python train.py --model="self-supervised image encoder" --dataset="crops of objects in photos (Visual Genome)" --train_examples=123503 --image_size=32 --crop_scale_min=0.2 --horizontal_flip=true --color_jitter=0.4 --method="moco_v3" --arch="repvgg" --norm="batchnorm" --activation="silu" --depths=[3, 4, 5, 3] --kernel_size=3 --stem="deep" --widths=[80, 160, 320, 640] --projector_hidden=512 --projector_out=256 --projector_hidden_layers=2 --temperature=0.1 --target_momentum=0.99 --init="lecun_normal" --optimizer="muon" --muon_scale="spectral" --lr=0.023 --momentum=0.95 --nesterov=true --orthogonalizer="newton_schulz_5" --adamw_lr_other_params=0.0029 --steps=5900 --batch_size=256 --epochs=12.2 --lr_schedule="cosine_restarts" --final_lr_fraction=0.01 --warmup_steps=170 --weight_decay=0.0 --adamw_weight_decay_other_params=0
Rows from block 4 of a small self-supervised image encoder, named by matrix and row number. Rows with one number belong to one channel. Each number is 128 + 32 x the weight over its row's rms, rounded and kept within 0 to 255. All counts start at 0. Numbers have three digits each.
After each channel's rows are labels from the 100 images, of 14848, where the channel reaches its highest value: "patch colour" is the nearest of a few named colours to the mean colour under the peak. Only what is clearly more common there than usual is listed. The data: crops of objects in photos (Visual Genome). In brackets: how many of the 100, against the usual share in percent.
# c3: 3x3 conv (model.blocks.4.c3.weight, 160x160x3x3, each kernel summed), inputs 0-159
# c1: pointwise conv (model.blocks.4.c1.weight, 160x160x1x1), inputs 0-159

c3.114:176161126119069114143144146121115142164123106132122073137208118149116146106120138110083071148171126089122147107085127106189071105116139167117117143117104078140184103095112136096077134090147155129076060088105124140120135149127133111118194100095121124093088110181114151151167150179085085158093073158145179136150159056099099092179069085174141148081144111136139121136160113139121142090143106071134126126101115173110095180168125086077139057120095129077183098087164143123124179088148115
c1.114:171115131113057103112188129131157131126146131138174097094120123132085112117145126143126122156125102118139127107085168169146082128096088146058108167194109096133135111122120195058154103078135181151120125097084090135142136090137162139149111166049140129119062087153140132170148098118127090160113073170118120152139107113075153087139088154162119133055117155162173131153122082185101142142159123100118159145148103135063080166197144174069139078136157089127138102096131168118090140073160065
patch colour: white (34 vs 5.3); pink (30 vs 9.4)

c3.125:114104121107110112186121083102105127134116124074150065123148155097154101143176077134098104131170110118169160149144108119126106157150152109068141125088111116128109138125150090074148193096125048111100072109090166113125140096057143113083109185185138123088096134148155088111128157099148114067079134130084130145128095164117135177132112129118116140077116112104115120120137123137104063137085156089103145154123105103124052108131153069100098124096042085047145053090069125156098096090141131
c1.125:095124148162107139129170093148080123191129158103156096130131164123197119152159102123101126085156153139150147160134072106163122189160142139115142149127186106171088145131111118121128187116134083135167082133196160110120093116127143107125167220126162139108117129158184083118103143125095148076103133172118148119091105207110157131155141158127179095168121088140114113135120129138111000123184106092168152138147071088091103114142141105139116085128071094087115093113085141175140084114164118
patch colour: black (58 vs 13.6)

c3.99:118130129141164169164156166134144147141108182179100114171167185141113126146089154162111096160168190118107153117097142076096125128155142132148079122078147149099162149076140170128181149128159167102094175197125117082156165211103149140136138112100123138132185084142105163099173148140198215133103113144065132147152162088113145126106137138093189147102129115133104081126135116164097095078163130142130189101158122104056164136201087142161132142140133132119118156167189106072129110138148097
c1.99:135152105132110184109129134098136171136086130162114136169201175110103167125090091171107104135131155137113129085133148070119159192106127167150110116096129156126166087113159168121177127105156121112096175162124109074156162124091131159191158143125115147129126093167055128080155182148176142073074092152000123147093143084126081143127146130121137121063100110115127121155124120123120135082121085116127165150140104093059100114219088179107156128153149139148086170159139134123170133151154117
patch colour: grey (68 vs 33.8)

c3.145:163117052117114157135130141203144155189157131071149158130146140106097155165109091109104123142126173126129097127122121083125114136149074141102130115102172122096136113143188097116109105113160107110177164106138090158095162092159166123133217103165133202104110118157193121117143157140124132105117145168162195177122157082133187162139145139171111134136165092125156134116092184123078099155205112134066120098135134145086168022111106129172131096124145176118148138126124141083127086074086157
c1.145:134143077126144149169132148139151104134199115097185152122084113110116112168150081125121112174129105134096132163105109161107135111155089148126140106101069098118132126143126051106102103169155097099118175140181106148170186077139165137085150115106124138088099113088137113120122098145100148133133152151177203136116166113140140197131154111125109122114155125132109147111153086122098108141170103119111128165121121138161147000063060095115108083041137186095159119099130092081103113095097076
patch colour: white (51 vs 5.3); pink (27 vs 9.4)

c3.133:133111109119092055142155149151109099121123151098109143173144098196098163146136113101069136158092147142133197063179103094147169116090091139101093090094146120085178090126150117157089131183136153116146076133124099146148119122105141126081195145121124126127159061114119122086090110172140151171126114046114074076151141164135103092089125057116082149080140148111169163151129111124152105126138134107134125089090078105065148153166103055102150111134187104134135174137175133068132176142082141
c1.133:117102127146138096173127163122072173159153175153178149180147077130148152134154122129132108132105152136108106112207149138112119124120093110156134086128155160105148087163135101199111128123089190119101059156166123200205142136113123153137156130120139131107157144114075144130107103125140104168167103117116115061149121166117066099054092099112117112106099124126175197141178094143152118130140194114152089084054080081115146160142132091061123084119183116064123152159113125107190151127153142
patch colour: white (61 vs 5.3); pink (28 vs 9.4)

c3.108:153073122141158077133157129103121103102173174167170176163032119139112126129110110161057103118102129140092130058142221119126138117109142107129099150089099133122200116174139103105105160108045159163077044107124123145167113101139095062140111136148097144137139122101085071172134155125152153120157105127141141099135120120125124096020095123155124141158158073105145150159092142163137108118100148186146157121142139089147112157199167089140134138118117112114122107131098125129155167107173080
c1.108:104160190195142113116160083214130118118089127197134158151123142181145155146088060111076109127143103128123161070172202102157141086105167161140088118140099092104159106120198083091127147102112129187188079130139123108151101096146144094105113133128137187124180103115092143140169186108126167083164087137105114118136103175106115098002142154142117149144178080119143138155114142141130129134091154093133151152107141105141090128167112149146149125163123169139120136102110120095080174138139112
patch colour: black (69 vs 13.6)

c3.140:056136146140094121124105091112095107168114153111135068141111101159150121103107149148138080085179064124132107132138104148058154125099070060150187131080155128092078147121108155106173101038057091142131143189073136118182110110173149103069116116123146075077140127137210077165128132119142134151145134080100095128119116150110082147152128138120123120174134127142123140120087094114094163134120162124151107134049169170158080082148039138124138136127074151105129139101129131159141096136104133
c1.140:061151122111125095121075115147165188125100173094114081219126114132137136118108110136113090175156126110134154172094079091089173138132100097183158128106138097105116131148140121116165110154144104062155086140042152128033116134139093148134094129144099101105127165140121089114121136170141147176168135120144118092124100050080165107128105121109114127123182199123115175120123081136102114102076136168140175190085162170133116108146091093075093159077115113119137155133115201099184125122108133
patch colour: grey (77 vs 33.8)

c3.31:130096187106065098077142106095085063144139150140166089081166130182135142143130144144119120113057150091180078149143115129152122200100171079101075142147188086137133143087097184165089124096163151137090139136139157068107121123125128150119115109109113118118142160148176079121154101154069121160090119187163158128084075177131124147058104116126118160154129149109127094103119104089137127171112130039099072182105147189084064126132120142159077109095135108105129110131145129098112100089133128
c1.31:138142168087116079134171129148060105150119136133126088095151146214115141167132128095087093124051206081132080109093105118122129153097160098145052158168164129079189176106133184135123159080140126092155122105148144067096172149118208138101148118147110115096164118097165134099183082154134091156109053103121125141115133130146111132092140106154099143206141106115132091141132104063150105138098146083099079157084118111071116137139078100133112085117108118110145108142125144109085102092109167
patch colour: grey (64 vs 33.8)

c3.59:087171144068199101125092096051085113159134127131168153125126121167102148169128155114166143088083178114143087131143136121133164158139121099131170127127109143127125108148125180140050147080141162134094171163144107114132138159133156113127100171144205130068133102115097089087122155132110139169113136116107086127063053170155054127097156175136173116098100158135103145139085113076150184197154190119120080115105135104148076130154142151170108159117156114132114108143069107100168182162160085
c1.59:105160142056142101108093097103120169161095160197141092133123178172122145151162175095168112089119213101116126109074114134138211136126120125123104156156169130118124070128119175177063132074139139126107176131055139140169104115140195179131137173120109091126124093095135094079145186097161183142135098102106074122107155093149108104096152149093164143061102080144151084151111119112091188138143125108138077126095147089135154148129151096188144126091120082124136117131132126164150153130189105
patch colour: black (50 vs 13.6)

c3.139:103131091135081088102108124097104135164119148081105083114138072186143155129110114112125125084129149142150086132129128095070109164144067129116192159096145084134128134123105164154117082113126152150104152114097112153141103104094074115144104072113137117098107119136137112068072109111120113163131147135088100118093122178138118174081094128017134105131110172061139145168091111087081125161160147154156122114174110128135076109000146160153109090142114172113159172081168149147121134104183174
c1.139:164100149126123125125111130123102107137112098093080063079162066155180175106095098143097123091102178097137120124139112126090150165084114131095104117133087091146090079120140138200173163123150092169121191153118135181033117142160125136132087128107214162107109135135104158098172156097146100135083131099162086154092160149112142115107154120085103118163134098141103132103130152117139137149110124095155068166154107147057114125000163179153108108113141152083117135110170126097114091130137167
patch colour: brown (61 vs 33.5)

c3.61:192110102172136128139113121118145130091100142166105091156106138142170081155127154131044121089071109165077126110142138073127137116156086117095113090119112117070061145114147115125116151095178133150100177153048095096079119178112163096126093074079166120203147121123145122114121163141127174156162148165112091137153122119173109142118088130087171169094125137117184118111144077088122113081120147121114082097128121162057119085094117111141186172114109092156134183217144073144134125153095129
c1.61:176110094174167143117096118156120117134095127139142173090136143125169119131122143126094093150146128111079170138127078126101161134171099226129148129130142113113084163086137141156070114053160143116127171110093072070105144129074143129137135139096172106140090079129161121141145112139123119174115179141127043154097096079123112137112160097108122160044108107121146148142215109126108155112136139127079116094166129174112105107103118092200180151099086083136069144071109089170070138180117154
patch colour: brown (61 vs 33.5)

c3.36:128122107095157094120127134108201126138134028129162135151133155124148184115145140100165097093128100143080132062103116177171138135133143147067105122097065119131123101142103123108100091200164116119088132087125127156170141084114162132097139139118142062096104088135133172174105095108016125118142085144116107138104103145141139166159110043147132132133088114188133076203114121111124149139144142110164117112083121117134137192056127197160103116140161202143135078118097141135114115123142105
c1.36:071116145130140109111139099141186143099121073094175128144147098101195162130112075073123159093088037125109156040182139108140113119116149130093089135107098132176133102170138142093155096185154076116149135088169099144123133111125175089070158117126105048140137077083165119132145136066121128158097127134091082163129124128150147105159137151148175090105140144189169115167135112139105117158145136090180110116121128180142174145126080186209102137117135139147122107146115180128059115152159114
patch colour: black (95 vs 13.6)

c3.69:114127174118164063108157090101149118190111120151109100141119135173080034114124105137096138069098191143151109095128135101089107137115158114135113159140131167073088154142127153140130150128166109169102169104085106081066128106101190130050100104145187127116173092121127126128135103142107132106106177135126116130130066130179089140089098127181184080084089136094046089112107068092065129148105115101111090138112097154143104130162139144087133127071090091150147154130109157104116132066164093
c1.69:094144192113166044139126091140165145154161120118092142110103137125135096112150114124141138087136176145143102119080093131126157128098183154132185129113133227087172115137154109117095109103125121174115156122174030125087129163064176148092111160133122154148125118102129095100093195131178119170126131096133128118112091092174146114134094146173162130120149116152075128191120095093105125081085132147102116159081127142168165113121185146101184150047068136106124155147087187143086119118167151
patch colour: black (82 vs 13.6)

c3.17:127102152148145131093083127132105128150134167111097000128111124158161092086175058149090105110152124080105120177126098085109136116134133127120100104110128133148067114118119086150148144129081089159129166119121147091139163102159098108155059118172121107126159122150127088069191152141175084152108131116098098177087110107163116094142135060109127152093156157117124140159091106114073124158121137134178138185140120151111068089150147096147157155178183116128158138179103111187146127176123194
c1.17:140174159117089144169166151136117126121128117125153030117141147192141118150155078148153116131124148150089080160139054165141106109126114224180174090112121146145052090130165120085096071122126106100118134118142147145130139141119159100081117140127061074128133119119073099067153127132119140156065082134072016114143124136140043171159108062086122160064152120113098130145132108152152140155136102145122163136135103155179135108102110093098135133178121149111138126146124129124144140144083146
patch colour: grey (65 vs 33.8)

c3.49:153082159105074157123131150154105113069113137138140121149141152189115174152128153126159079157140149079123154078140107138052078096142136093102131069113134101169159105080108131107106107117087145146168142167192107055084081145097130156161136111097092146160094111132106152082123126064143078120100110151120187142146096049135117091131094159175110189155101141148035104120179115105122116117139095105138107075088164068095064154156134156147130146112120097139122103087182172136119118109161099
c1.49:167125167120067158144121123165153070069144115123106099139129115163114136115093170137107087136113133079165133076073122162099179125116189098080075131036143132113163112098121098067111075155142127141118162140127135087149095125087124170176127155160167111155076140117117156151124112086119066079138137183116181130143104058094173082181147182164100159147107123112091068143143122094102131156116076127089106121114171113100078126166151107135125139106117129150107158102155144142070071127184071
patch colour: black (68 vs 13.6)

c3.24:124104120071092089146115118091103139134139096141141137126160102097192115056184067155122135146141102102174138135114138135102117117138073128170137124101137106217123142081083135159091133107146055102070053051067120174126084144167126125165138159124133176095121103117165114175091138172111108120132106078105085160100115154103154176159116135152053160139080153108144129115187184118148134146138105090106092135158122088146151147118161067118091075147113129102157074078091113117131184125147131
c1.24:097093095096128083195079110140130117086122105173109123180207136106177119000180100116140153092150141123166115069114113141073157139202077131150118121128121102188170172112074168184117130111137064122085083114089098134147091183180112134179131131093124139109133119086096145125188171175113129139132132130120138132099111182099130154176123131103109166150098127102123161074138114120118111156147097114143109143135106171146156158100150097136118107139124132092150118095122136107108160153167132
patch colour: pink (49 vs 9.4); white (28 vs 5.3)

c3.116:131216131132145153076107141114117114116078164137117167122123155113124156149111180111133088105086162150133131054098102131168139133107133080181136148098115100090070154132141135154182134140057170121201149205121110149102092089158190168125071127097089151114130108134124105157142103105188156089102159115117099088093116133119085104114148170172128070104139060102164148120125154074125132112183144107157136100120140121159106083052141144093103058134178148171109125174072165102142100112137122
c1.116:131153133140088143114119100142188097136133156095100143126135105092092150125141167121142109123080166169062135106116103136177169137106099108188116133156098099144108165146170101159157118080107100146147182197147121109139094124077161143143131142099121155109119133156127114167171061111180214089119159096125145113103137183151119106132142133150140068153154031062130132117165120104119084230184167119107142147115177105175088082083175155149118077128151125171086131127106183098141109145145163
patch colour: pink (29 vs 9.4)

c3.38:205080111069099160163121168113084105093103145105127140158161145126108108199144156141107138076100111077160094109144040123108128153148084072110068195083094110128112124143157146144144160127095138165109132175106114130059106105105111146132168091088157120101114080110092064140112129123104136125078128145174107096140111113117093136123100186149179083137205099091128108133162160076074119098119092133078147097126110121079141082160089122152122087158156153106161118152162132069073167130146106
c1.38:136126164086124168139142172100099115153169144079170148129158199078157091108121181147074122138130143064140103154174004168108164098106122101167083156132129146122138188126122145093135152106142116143128165151123127093165155116111117188154167138102167112100104109131114122127148139109073121121131143194115119065095110124136131137145138241143185158183114084118113131129108125068104131095110108190145174124154117109077141117152107115142110152165094153162146161102150087103072127142145058
patch colour: white (77 vs 5.3)

c3.29:119136119129114119158142137164157153113133139108087126120177141128100134124101110117100037188133169108110092192075110176162091106150046209172108058154140146122177119109111096081198113155176149066085168143111135113110185137140140118185123125094135157162141136113068142160142118136149154101168046107175134150139139090171165091120166082079106177122102123155126116154157136156143144137129126163170186136104117128116164130068129137121121164163174067148162165159153116152132113177116135
c1.29:150089136116127133178177105104143115114104082120112139088121071120115157158111064121105001101123085127063173125119085111100121146151101131194173051120155164134166098127102100075167116082162171087110154101112142109092133110162167065143067108126151103127097165143050072163122101134108123120123072106161144134151129108156116103124156076107138164155125131159115093148130118145161106108112121127103186187158110141082106109107114107109148122111204089127121110116101127109163154166112057
patch colour: pink (25 vs 9.4)

c3.53:139145112064105157127120130122130192124111124151165083195173178133169159183094150137158124137155111080045139116094138089157113174150111098121086122155130091093048093097184175113143059169105087075140127086150096113073127132119147116105168123156117132125110101196139169133186175127148181089130120146149083177106097087083119148135144130156155135095168120133059079121103135111075155131150100169158121120064161121141143163114147175120149122142108151113147114101155123111086078129074180
c1.53:142144153100117142129082117107061162113089160127167145131087158171173204197083139204100153099159118061084128134092103081119117172162111094104112114136121050120033113104175157073096086170096105128108092161129104114099130137110155137120162101119100116127082118173151149130160119080198164108131144182171070148134143103092113130137105101130177121101218140178121090081106137118093138143108096160094130132147153154138094132113102156117120129151116119091155137130092070160138081110129111
patch colour: grey (68 vs 33.8)

c3.60:099120090179113098123101142138171113103121147098163080108160129115137106102165117117075122130074123128144159121124181108169148096123125072112112179106094112140144155113124114125146071162136138231129196088048149131112159100109143111103133165138130076163138129175153122099158113065197091091163133117133192100131124175162097111082143236114121113112097109088161121108102090163126079088106133113133120122160106078112176216141131117087116096183162090136130105191125121131104138139152113
c1.60:108149105171113081125127156160180147087135093140126134137135110160130093091198140103125155111091142101155140141098196122193130133147152109116134171106109122146146104111105082123120002126141125191157183105091117135123116121113163142112127152146147146139132162151181115078193139115159094150161131129136110138153096156107101117112139171130147073079089089145156161098117112200166085164128097115101107125137166102095121201213122118085120133178232148126122100162168103165083157157118160
patch colour: pink (27 vs 9.4)

c3.12:111148091092148113089100093052136153074162132128136083158100131108155096179192173178193127114148093130133121103121110136127143108121164063086148214096070133111091164108116130136165145109110179157110155170091120110152156117107156094081094112162121094078146134109076087158121125155092193133108126140109097149096080131116154201066126142157129114088082195107167137124109086168158119121108172121162161121115118105204135072143120112145073151087144103091122092168088106138160152152150149
c1.12:127132151131098135115117112078148149003123150124110123111113126163096083164102161139162081138100158158091113083168134143113140156105076100128173136116047167107121176082155233139152179087100137138136180171111152093130165144128193159090180071147152103118162129180093148121123135146105171179113109114151082094109123128183124108100110179099157100121124171137139161110142131136119153109118196137111109111125094133148223109146114167153159127143146132062131113184106102129117125139096143
patch colour: pink (25 vs 9.4)

c3.111:157154105107143142100118127098148116158054119137088087133144129075143130183104210125147155101101129128188133163083090094152075130200158070111087108146112116110158147128120181132103116132121196083110144122115134060092118141130111134139164127120111136120135084182136168110124134107109154094095112139084091151063108153130091159126125111084097116070100141126111046080134124021142134171131139126102100137102149078133118081046125166146115114122109093098167065112120178095122146157170170
c1.111:097150129120115235147101115106167119156111134137101110114111176094150160173111180125169158127091179126122159125106106110082105150129131129121069096181153143132193153103187132149095110125175146111179118132068123044144127106178175157131125070131121159108084074143157139131072110118096139130147112141152101173143091111121095101127095114033150127082106156091167052092114093077124109129156129183128127092107099089110097060089127125113099146122119082111151113128128208139147122132149172
patch colour: brown (63 vs 33.5)

c3.103:108108095114084164099137141146119143038119123148151130136141074122087159160136115132127160098094104174189124095132128134082114152172152120163188139066105155198162104129145101169103143058094151145118159123077091113102164133161132100208131091065068095110157141146097121085121118131152121224116144171171089132136114132168129140095119068142137163093118128150165176121162123164134102153174059132117131139122105106070161075128130112087155125132182117090119172124183169106144172093102142
c1.103:094137068164109164096121092079165159071120155176139152137170079106103167184103118143146183105167151155147109083139157119148088112135156149142155132074128132162185080110179097132109156064100102137126151125101104100159137118178087090162148144072060061135113133173158125140173143111103156129094171157159106186145018118136108096146091096146151158105152151172099143136175138155105134210153113124151098110149139050118149120133140126066107107110137176112144144096171134110134147101149138
patch colour: pink (31 vs 9.4)

c3.155:083169132118124111142137075117153145109132123132108119171173159108157159150120134111175121135145112156117120144123075061081163119114162102088101126103130119145121096120140174123146121158118103174122041171134129188152064189134136118113131093053142080096186132131164149098119183155153169170142077132113142094132112120110075077088140115124105126086150133117128069150113146179161126084098130074179151084075161089133202114111159140100185121102098157146063120122190143107044166097102151
c1.155:100158170146144084171134140091136138061119105162092104165124100116161165161125087163131158075144187108094131116194154098119136158129137113112146117124152110143115066115091187078120129166112101125131071120143110124148047155164134111152181083063134054106134156122160066086091186161105143121083131110096103146101133136136075130129127140150111171140139096145120039151165170127128147113135137109178151105100152132104119127154108077110178175143061181163126129143201167147060108152113154
patch colour: pink (45 vs 9.4)

c3.89:110136090120097136159099121167086110065053090161064138126130089158127152129119106132103072112125130108199155103121064182095113127172150067144159180100118113107129123143147137172092152084168110130168106121120141144088173131134103120125108123103125087169165139141117100082112163148145147103117122074108111158076138116126083096113121087149129083078169174094163140107179163026186131116129143110064120135098141181129182118062092087079120167146166088126098129149142114139126156161082180
c1.89:150116132151106205170117135161127041079062071169093140128117098150074155158140117135091125141120177088198108111124100205136104084146107122159084167139102108112149134152115188109083120094116112096133135094140111074096169113136106163164132153083174120179122156156123128042123143152112177135104137106145103143094173122156086116103123095111140121114135103106174103147158137013189122179125178146102115134111098171118123126080140094107151136149144099061141173138118155137129131140085153
patch colour: pink (37 vs 9.4); white (30 vs 5.3)

c3.129:150140120172148108122139119084157107099110045104139100141154121053173106165144121101177172106089112135103153142150182138063138144098088141142103091141166149071097124119123091145127157140142145100124069101092130128127148105115170124150150183108187067160132197117117083168105138131091145147105133180160119137119135095104079130112119101146133137116133111073165148063041136130080131101081142057147120131124111098091159080146072132116149162120094087173124185056209116139139143100096096
c1.129:163191087157147104141175131121092179122158083139137134160151190059152140114160081143153159165107166089099130110191187143064134108138082151167097151109114180124111085119120082152120101084151112092137087095106102109142150129108108109145162151110132140161142163132144116148099114158128150093142141114200080159136124122135099114118088090093201091129155141111094165081062140167149132121080163060092187122148129157118115085126115111146138217129031142159152167107127087106121156137083133
patch colour: white (50 vs 5.3); pink (36 vs 9.4)

c3.81:198092134153173098193108152151134101118121126120141149134107122177167127111179105139084133145133173108164119130081134173161164112158066187133160204132116172130089158113157127076132078112122168119120159165184147104065103120082124105141080158165099120166095108119124131167171169115176158175147141099187124148150069097168110152062139194080108141146118115090100102148112189110100125151082152151090208101104119124176119166142074117161139080164138136157163110139139103154079123136114125
c1.81:150136105109127160157126167095124113159167054106197150152129055181131127121194078132109108130162176124112141137102143177158142106120035112172140168127095135104116128174109122112125114121131159132112128146134186088090126086101176099115106196156009142150108120090137149142130143149156162141114108142131180107183127144148125126083152203148105110179121119119162081158104099137140143128088165087095146136117149125147102160137054122174151101174202091183145122136159087097114116147110103
patch colour: black (83 vs 13.6)

c3.102:167086169149139097179160078037131092117117144159083123184109096159158147096034154129091090139165159117128177126127115121069086145043103090128141086180098129121128076089102185142162129137127095152088169096154128127102088142122161150111125121092157138108174087119090168116136129117135061137130115092104171064063102084089137118166129124111098085120117147115099189167110134115147109123057115130141123115158161126171122141100144159122156132128133144145114140073191100119131176131147063
c1.102:118143123161158116094174149102138158163082200117106080135121095191145130087079149164150102147133155106133136115095094103067087162093174162111138105189199124177117096126077133133134067162146099127127119114126089089109076106110116135145164105118158170085197083136066141120119157112120133154119154119123198124017148121143081081151101154167104142148092143089125212114119149087154111084107131134153156095106186097158116137141128173115146137141148116085128087103161066106108128089129138
patch colour: black (35 vs 13.6)

c3.50:135106124098113113144082095089148134170150065161111122115152114152159087076117142110144116129181166151145077131123182101072090109186111190147172110124013124078114184151121094110147118098169096115094121060091104106168112159134081113117131156126067147094132083100099146092130139127057093077144151156103124163101141087161121137132089102193146111163209182106103158172134110118151117150129141166114078101137102143159114103088099144175141152092074137157118147129133131126145101118066102
c1.50:106108112097138210133139138084142148093147109148086092111160124138150053140136117172192078111115158114149123121139142137112099109139085109109123119165043143072107142137121022092133063135164120078124134077193138129127082169102180062159110208114135075136095091082131135135138145151144108096083120157097154154151146113158098164155153150166146126135173184127131158117115183153148111112111090077171082114142120198166104112101174122100120142118128140123106171087130144155158067114125131
patch colour: black (43 vs 13.6)

c3.152:114111138175161124166112150130201130120114138130090121135116155094086128114081120140095142157130134136112141096105160134140206142104173148161126073127113134155192148103134159132129181180152123040048127117101167151080159153181149132108138113092120153145153133099114137117169102167185150168125130080108129154116122080122150168108142140170132132115126160100185187150136181105114097153127117120061131089114129077144168189048106089113119111169140064174124170139049060155157159103095135
c1.152:126121119161160161127134168130122157118088160169072108124126105160137069092072112137079121177138164139112209092107096126156197140147172163171139107132152147178167138103124148096122175158145116122094119109137162132142102140140111180137127129071117161143148148102110157130180125124192122187132165084142121148093138084081086161147130167149142156089125159104141178110111153115107090150157105125114141119105161089165149196083089066172143118174126093134129098111005089116163143055082155
patch colour: grey (60 vs 33.8)

c3.30:103158149092154166136089151123142124084128136130124060117203131168127113123111148169087088019127150156113125142129131166068084102131136101083086101106147117146125118133109124074114169153131111124141107119104126124152160126181104109096128128110068098081127183159102137114157133148075130111119114166147131124130112147134117177103146072147116157077111115114142160073102079162118151105129091127140152130101017121069193121132169130133101110070111092136109018070150133084193112147124145
c1.30:139143122075134193147107166122129149142121136119130050158126150171122087130147121195103155000122148120141129144138142171135108137109095104077126105108163150133126101066093166152164144171131132099189102103123123146070140189096104126104140161145099100075135134191196140128128144131078104124154104126190097106165091147091164110099115131133178165125120116163105091074123129184097108153132128102147173089121090108082142118158154091150075137132092178109081084084160154119151136156150115
patch colour: pink (35 vs 9.4); white (34 vs 5.3)

c3.39:112123111096083117131143129124075087106137086128084089115168053182117148188104125167154068130153158147134148138130120039096094204083111086145141114147127122194128071158125124117092119132164108105129123101109096185173163120089117112152153092135078069123184142103082112092119126141153137177125116125133130123077107068093095157113136087118143073135145174132156086131114104129160124130105153180092153116136130171106117101040135111097183161188133083125121168048164123107123127112097085
c1.39:083113154132110155105151130149066097096087108120109050111127113160112094117086129155164115127157192132112150134092111000129137106082089056154141129133149077157072106154115081162097075145132141083097163099106111149164114118128139135130137108116116083134137187087125151093141134124150122151095115142139136175148112126166128083112111119131155075164140137154127105119060118097156159145122097142095159156177087172159096135074183158125178142191121109164107110082128152083106101100132069
patch colour: pink (38 vs 9.4)

c3.44:110056164128139105158127089130122145162131114129140091115106143182125052106205129167104133086093128191155136158177175081154150145111081096131119113142148202133110148106150138082095156131107105120132102172083152127127162068164119174118097158134161115129153110146135066135124113138068139159079176181092121148140108157123120186118132138160152132079176109147145063036079056119130174117096176123132143154101117128080111095135126111119143145105083137096118074113037158115099123103141145
c1.44:086100176108164243116085121115062167104137124048138136134118136157124120171165142133157132118156140165121133145156111105133089136100032084145086152170183198089156118075173122134075123159126146092156124131106168102182124074130126193112163159169127174157122117118156079109151109130108175128103157160083128143165108095150098158139194075175111146077136114169135093070108105136101143124153135107115140147078126105075123090128123098131100124136104120115133083133100162135096153166151169
patch colour: black (45 vs 13.6)

c3.76:187121156139158122159113143147103068099186158094017102084139092107167150112123129101087139117099153128130120122164115104161117088099139105104065106144149133121121132077129130084114118128166082126082167152158109079091139128126160087143178126104173070136127106089146154102116141133123051119051142125135146147118096053123086114149133109119163100127135120109136069138116122124055118087111158123143150056043173172087091107150109135178163057129093071150135132163172130144113130096139126
c1.76:145105169163117089141093149135117108084170183074106141130089119104178121098135205112135177142114139122131086180167144154166076057153082137087077150199131129121145156109130123103085141112162106125128181179174135108145132151085147007123136126110139116164137137088114148124143096111143053142119109129093177161129118043145095104123147148156169096207125137188163112130160125134117124105110172120113162098092134155065105104146123152140142125121130080193138116145101098132101176145165134
patch colour: black (85 vs 13.6)

c3.122:107165077104158153132130106100174124191164110151108133151153094143134132135065109136203146120136091113072102103184144100117159109126129073044150125125133096197075115135085129087124143112113110145162102180172096159172140190165115150143144139204113105141126090105111143134165168114137137112125123095104120144089121051088149110075102150163144171200134160096114151204171072155132143149148141135157147117135143088148095094111125157208106096167132147101099167119195132149125098130122182
c1.122:164124039127087096114111101095146148144120113110146106158164169094074141174133119119183123111169131136135127113108084115139154136102101121108106148057114116122112109176138152078187098117147128171169099141078121178181099175143112124148140131137105077159100111126190122112150224143162111132120151115101072118114155056102127131087090113168142091143148143090150134146133019133168156114138095128126127074088136091144140068082142117145120128221109143144151188122123157135070112071147140
patch colour: grey (73 vs 33.8)